{"num_classes": 17, "arch": "vit", "activation": "gelu", "mlp_ratio": 3, "fused_qkv": false, "qk_norm": true, "parallel_block": false, "patch_size": [8, 8], "conv_stem": true, "width": 192, "positions": "learned", "eps": 1e-10, "batch_size": 128, "final_lr_fraction": 0.05, "warmup_steps": 1190}
Rows from block 7 of a small image classifier, named by matrix and row number. Rows with one number belong to one neuron. Each number is 128 + 32 x the weight over its row's rms, rounded and kept within 0 to 255. All counts start at 0. Numbers have three digits each.
After each neuron's rows are labels from the 100 images, of 14976, where the neuron reaches its highest value: "responds to" is what is common among them; "colour at peak" is the nearest of a few named colours to the mean colour under the peak. Only what is clearly more common there than usual is listed. The data: microscope photos of single blood and bone marrow cells. In brackets: how many of the 100.
# fc1: MLP up (model.blocks.7.mlp.fc1.weight, 576x192), inputs 0-95
# fc2: MLP down (model.blocks.7.mlp.fc2.weight, 192x576, transposed), outputs 0-95

fc1.517:152068140095120108144188153115115153124162185150122148079145116125091133144132067158106145169113151176180105146116191138117184131098126145108142133122168118116094086115088117126123099132148121124186155106147106112102088131098141190141127144121132211154138060200185115127166169129153167178
fc2.517:054131184103108052109084123114077122109153085111113131129133130136181077152136172131138111079125102102110091094116095107133099113091161082132092109116126101133099100104145081130150118090129171128098096121096105148121182161153119072075150112137120078140119124099176157112088117137181164097
responds to: smear: peripheral blood (36)
colour at peak: purple (90)

fc1.196:115126141120127144170159124133116118066136166144099145083120097136159115104155097100132086135134156171127140064104127173125099084130170158174127141104141130075090127087141149167129102125139151110189143063064102135173170095104119154126087167142089163104171077194140153154172186123169158179
fc2.196:117177086139138147113102170135113191114125142158156116111092123108104116110060153165121112169104182126155159129085093118059147143104167135117066129137153139149090139141136115140187152167139124111106102152166162155126136095082118092165124147119164168099106188126112150077135107089169114080
responds to: cell type: segmented neutrophil (59)
colour at peak: purple (58); blue (28)

fc1.170:158180130138137192158186129151137098071154150123130144106124078135138168140156125118107082110151178172113124113126144079112116100125203154173102062095185120125075116057117143183120151095134157111147083061129109144129113086119102118116135127138080115144193138132154139153199171164162138131
fc2.170:089139085088112081135085126138118135097158090123138104134166106086094084135076124161156142088137227110108134107099110141084152144126190130080062117122155125171138142155107085184167130139126104143110136149141102140131164150128129102139120093166174109119096146100171175124170108118157110069
responds to: cell type: lymphocyte (79)
colour at peak: purple (63)

fc1.541:160146126123091168125091112140098101096144172168128120073165095158163118105137184127121106083140219152121116140156164149078129068151179129162148145125147109098121100115146143113152123122149180140157090139111081130143083111122159123162118123154101116156152073131115168185191195090184148172
fc2.541:135103108132109061153150106077101107100135126143153071159152139154115114126109102133149115091139159126093120197114121098114199105133166101095087100149087140157123132133075165031162123156129161180107181156128080181154112136097070122101129141042131114107171105147149168145178147053118117137
responds to: cell type: plasma cell (69); cell type: basophil (27)
colour at peak: blue (57)

fc1.319:165126121166109127167133100105154107110123109161059130078169073149177164103171157083140106116151169144134107128139123095097116086153132120186121106084139155091091119062114135153116111120162174083161127088097115112171128100089181143126133130087058131125128098201140146138182165148168211140
fc2.319:110132111122132124110084149169098141088128143169134100126127101099132123150090139191115153102142124129134113134113137172045136148140198122099096169119142119138098149165120098137226160178108153147137080202106125126097098136132119165138167154148178169164123140113132151122112093111138147098
responds to: smear: peripheral blood (85); cell type: basophil (28); cell type: monocyte (27)
colour at peak: purple (90)

fc1.559:181091120118070102094123088125164137084149131136109112115200078106141075168120150117159191088090166171090123148123120123121178131119119156107173174116105120106181134147095160158074159099134120186131088164073031061039078101163141184159141109149112164131103098107183146134161173159096123153
fc2.559:141162142141214122133138150146160080138085122105196142110121175121122130159094124106111111110088095096140122155133091105126065122096102106186093107160151108141136121126165127102134158094115131105117181106147193130141108074086132090135148132098127111133133180146054039112148155116099130151
responds to: cell type: plasma cell (32)
colour at peak: blue (41)

fc1.59:142112119111062189125137127141157099095139181132090168080167126126171092113137136157110134104085226156095130158090081156100167123120158139186138173144136101133112096081161165142119112124109137161113101166114085143144124106129151185135144103157056108096140087122089154118186175106161105147
fc2.59:104135112128089077077120065083114170153138126124123151151101129114152072153090113152132126083140206097074128112100116182177169120134068153059112136142091184056141130124134140108152127177111102166056124155116177141146146115114112139098116138070101092115101092147122176179127133094090132100
responds to: cell type: plasma cell (95)
colour at peak: blue (64)

fc1.442:179182129165098189166121112122071126130120165164100139079142083112159166126072107135096081134082185163156133137133064119121131099102164106161094119161155067119132144121158161148131182110109128157113109149116103164148079077084114164131119113140058160168161125148177128146235124113165166182
fc2.442:110144033129106138093106124093186161163191146130149140143145084113139149146120174155088126150115111124123127102100128083174109147173134118120183167125107078146116106124170091128069164050151111116036113141121172139107155133138129123161134088117178166093080173106119150175149097159118142079
responds to: smear: peripheral blood (53); cell type: basophil (36)
colour at peak: purple (57)

fc1.377:152198102161143128081088163098122111148113150123154148131120141145088073119134152166080123105154137096141147187115131072111107185126125177108101068127128152083166139113129123143159073120123167109092132118130163162098140126131185102139088193144098136156073147189146164091151177153170164134
fc2.377:154186164115167109126131150084123163184110129155161139161091206146156135110113108091139155153119106115096144069165111137132122123088094088161148144132130130153100097143196098125192135153119117104148115127151161111151113097135155115170093101095160096121180086138122065112042148096062139120
responds to: cell type: monocyte (45); cell type: blast (43)
colour at peak: purple (46)

fc1.8:178178064187127138131136154120131105109142100134068136062136091146129157138215136114111110115164181187144124177162133100138140123142098113143092110113145149164118090117140184131147101110155147105118138087138166107156103111077146098136094163163023148159145165124122117096182171178165120120
fc2.8:161163137081142091084133127133130159098119137139181120130168176135109048153035112132165206116118168096130177120109098126093130144110161104103155124098146136143168132120090125124154153214133127145124080172135111157118146154169133089136104116116174109110104122156090098120082141108065110137
responds to: cell type: segmented neutrophil (47)
colour at peak: purple (64)

fc1.75:133154117140095189115093093107148120073162147164133088083109104108135119132136155159096107135132212113167104168147174096058159122145156155135111072089083110125091103108152121136173092134132186145167120132111083141130127102085162150165141143110118162102106131124127161099178198104239115177
fc2.75:108145151078106114141152150133126098067140089134176053129125116136048089149113125157182095095106197106122166186140137118122142095139159077099116084098140075201154093142073097093079103107137151123106141113172111142161151081096117084171093127090156128153146111160199165199210167081089098129
responds to: cell type: plasma cell (38)
colour at peak: purple (55); blue (34)

fc1.135:111131154086118163176123119175198100109128155164154121071165090133123123109154160068160048128129158120053110174145094079121172117160163141165110123105137115131156102054145120144103174121116112090131150097104095172177118132145095127156093108143080081101159068171101100101192140124131142170
fc2.135:105119106143111127140087100168148129158160097137091089121115126122118132069098104202100127115130139159186145079108149094034166131132177131122096089134103107175090149179155109103221089167122139162159137177114094172140194124109134151139169124136145168150107181107159160115132049092160104065
responds to: cell type: lymphocyte (50); cell type: eosinophil (38)
colour at peak: purple (47); blue (40)

fc1.45:158142152161097193169067127129105133110146162137120157182139127098139197134132154139101086204197160118100110152076053163099155125119120123174106097158127129124058137086182166150155082130176139106119103121115130183169109148097118146128104097138055147136187135175124149108196108135126146139
fc2.45:109103149103181085130128110120106145158146092125157109143094124154076130068128079124104112127129110130110113121081124145160104086102051094155068138116084093150132123085089095113095111102152088156111148047109075137156109157104093133131143111062151111136139089187133069219120133057105137134
responds to: cell type: plasma cell (45)
colour at peak: purple (51)

fc1.484:130150131130131115123127156104099113124119135164078188075147095143138166104177086118076120104150169168172131197102062134136161117143116158164081102112116094071145122097149122146108108128157158098178141083112143160177161130091172113139082160176053161153148107176108129122155194147116174132
fc2.484:141158117093075109116136121112142099101056118194114132121189155128133111151115136151121163123108136125111151137122108123088118135114116086155123180113106158121159129123112127096255089236171184105129124148134119149147140073145135135146135149101156090077110128088122177097115164093096098147
responds to: cell type: monocyte (33)
colour at peak: purple (82)

fc1.521:124105088125073141198096115169162121103124130079091137073130032133150140116121109152126106133134175210164103156126084104059111084149162139165136100116113078091108177115176139138146102162106100125131084120133117094148124125113145192140157138137106209162082112081135143130163123155199124159
fc2.521:048131144162149114126154143073103175137160069105147101185084156090139108096144065128170113171175155046084170110086158157126173210135117131063100168123100159155074105146105124152138136084119120105135191093152140182143146160115126129085112120100106111119175114140112149150113127091145164039
responds to: cell type: lymphocyte (38)
colour at peak: blue (55)

fc1.363:160125117159073212100125096176096132083163167178087165102183097110185149095111115201081124108112179164146147133126118196088169121111195139148121101105165097082104119108166158163147114076131183122138092138128062111095106086122127114177099091152141110104147120095174136106151154122121122144
fc2.363:112121115186189103113151132121118138147120090015123154160118091149166153125093100101139126103140135169182153140055097078050125160075142142120054060127155101082103109136170122183122190073121101147131162108142115111125147142108130111122130141169124105190121149129162151125122095132238152123
responds to: cell type: plasma cell (60)
colour at peak: blue (59)

fc1.532:165109130119130149088104121106122082119154178110046170141121117130163128065152153112107147094084154172164142149128099049109131124156143153115106107147108100057095118075140103127183102105121126111174106123166093098034181123093157167120154143097091186082135132082102143119166154103179120146
fc2.532:080136153118135130133102132174091169137127133115178091149070176188121149132103110182146172124183132095144137067122184148095127131172168104105124135125161126173105159168122105134133108149062145173138121180054150128104091153173100137123162154140192085155144146155164096146096065100195145075
responds to: smear: peripheral blood (36)
colour at peak: purple (54)

fc1.92:152131134154146098163064112116188104118157138144092169084125115170154153125155150141118102125152158129140117159120138089079118093159124129181142108122131109083123120085173131144130095129141158109131155094112110142218146111138147200155106143120054182156110151161079147153163144132180214183
fc2.92:143183137127119178144084163123135151076096137150159104150082141127116095166092125193097185104128154131169172153083079167060130149128141136109113127111109129140133117140121114090220094174130142191167066146166114118125146113137177134146118160096144174116177133148195171123131135092175120151
responds to: smear: peripheral blood (99); cell type: myelocyte (31)
colour at peak: purple (79)

fc1.178:188178152157115182113163146108110111115139152124088182150133095138114163152096155110130181059135152136129123073093146169084121084153148134137120156099156100073115176098124119150114120090130092162131103119117088147064109144122206115131138107162088143135185134156163178169164140110194134130
fc2.178:108123129104130089148155097137187133142184071099086109148145163158159104126180122138143094116150255086114132136144150144148130161127133146132135170174106145153167096139113151127132114149141148117137174114094135178142136105141095112103139125114166079071066142081098098154105136139107143101
responds to: cell type: lymphocyte (57)
colour at peak: purple (50)

fc1.102:113136176151085153151126133186123151102148159105152099128135083152133145141098142142136142146155180095123093103108108075104151111159199109124087135097212135125141107154156139195116167143106155156113109166137099140105122151121129174128117120155114173171174113207179120088154172129124186139
fc2.102:071183099110146096158133209095107195137142116130171135173059112148059129166109098135136087162181110117116193085064154108115090183131087117116126140092107126152093124082124097132092158106146122142121158080188148153153176165136095103134084125126170119130137067205122133155135092094135136103
responds to: cell type: lymphocyte (99)
colour at peak: grey (48)

fc1.566:171162152138125140126030128156151067141094146170129121093148141140123066071145155097099113178111161072094142219159130172129115148127124119147125126104155121131209161100145128109146123112083117106144103123121096080151121090146140127192098150123050162108058159093088123084160142133159093189
fc2.566:082125142117131170145171138089096142164155126128136164133127170043170124140122100100164143166120159121139145040116118111188066056075082146095179090132115137062134164132141130114123155140129103083101133122164157095091127100147083161155120104137185215160123095147152100117091124105118152107
responds to: cell type: monocyte (35)
colour at peak: purple (60); blue (25)

fc1.501:171110151115111181125113117133135084111119121085057167120161100103139143060143175087156095029126138158138102139155074109108117116143153137115130142093139090111117115067118090149129170099116147096177132075146068162060123136116199140117152118119045175128142124163108128123180155171147167110
fc2.501:058107110160151090080089116149109114127170133199147059099106121105121099116105138201153114113135143146160115096142178122071112116147204150061102112127151156144073117170124109096209070189075148170116114168094105133144131110128109134140156131142173153134132109121192165122134126065152111071
responds to: cell type: lymphocyte (62)
colour at peak: purple (72)

fc1.422:128160114136120154161160140094190106076126077099085134122147119130165168117141155098120125127136197148141147162137085064064137142152158114179138075142090103116138106105151124113177109172193161102126120089163071127170190122090163091155090131109020145094103176161090200104175132112174159174
fc2.422:091084116111088114098071119164172166061144147120122097098087076103120100129113159140136098093123174123141113164111102168095130158109177159060096132136102117113086108160079140091123116105119130140135111173144075148145115156101134127092139135123127170141213100128156174157155147108152113072
responds to: cell type: plasma cell (45)
colour at peak: purple (46); blue (33)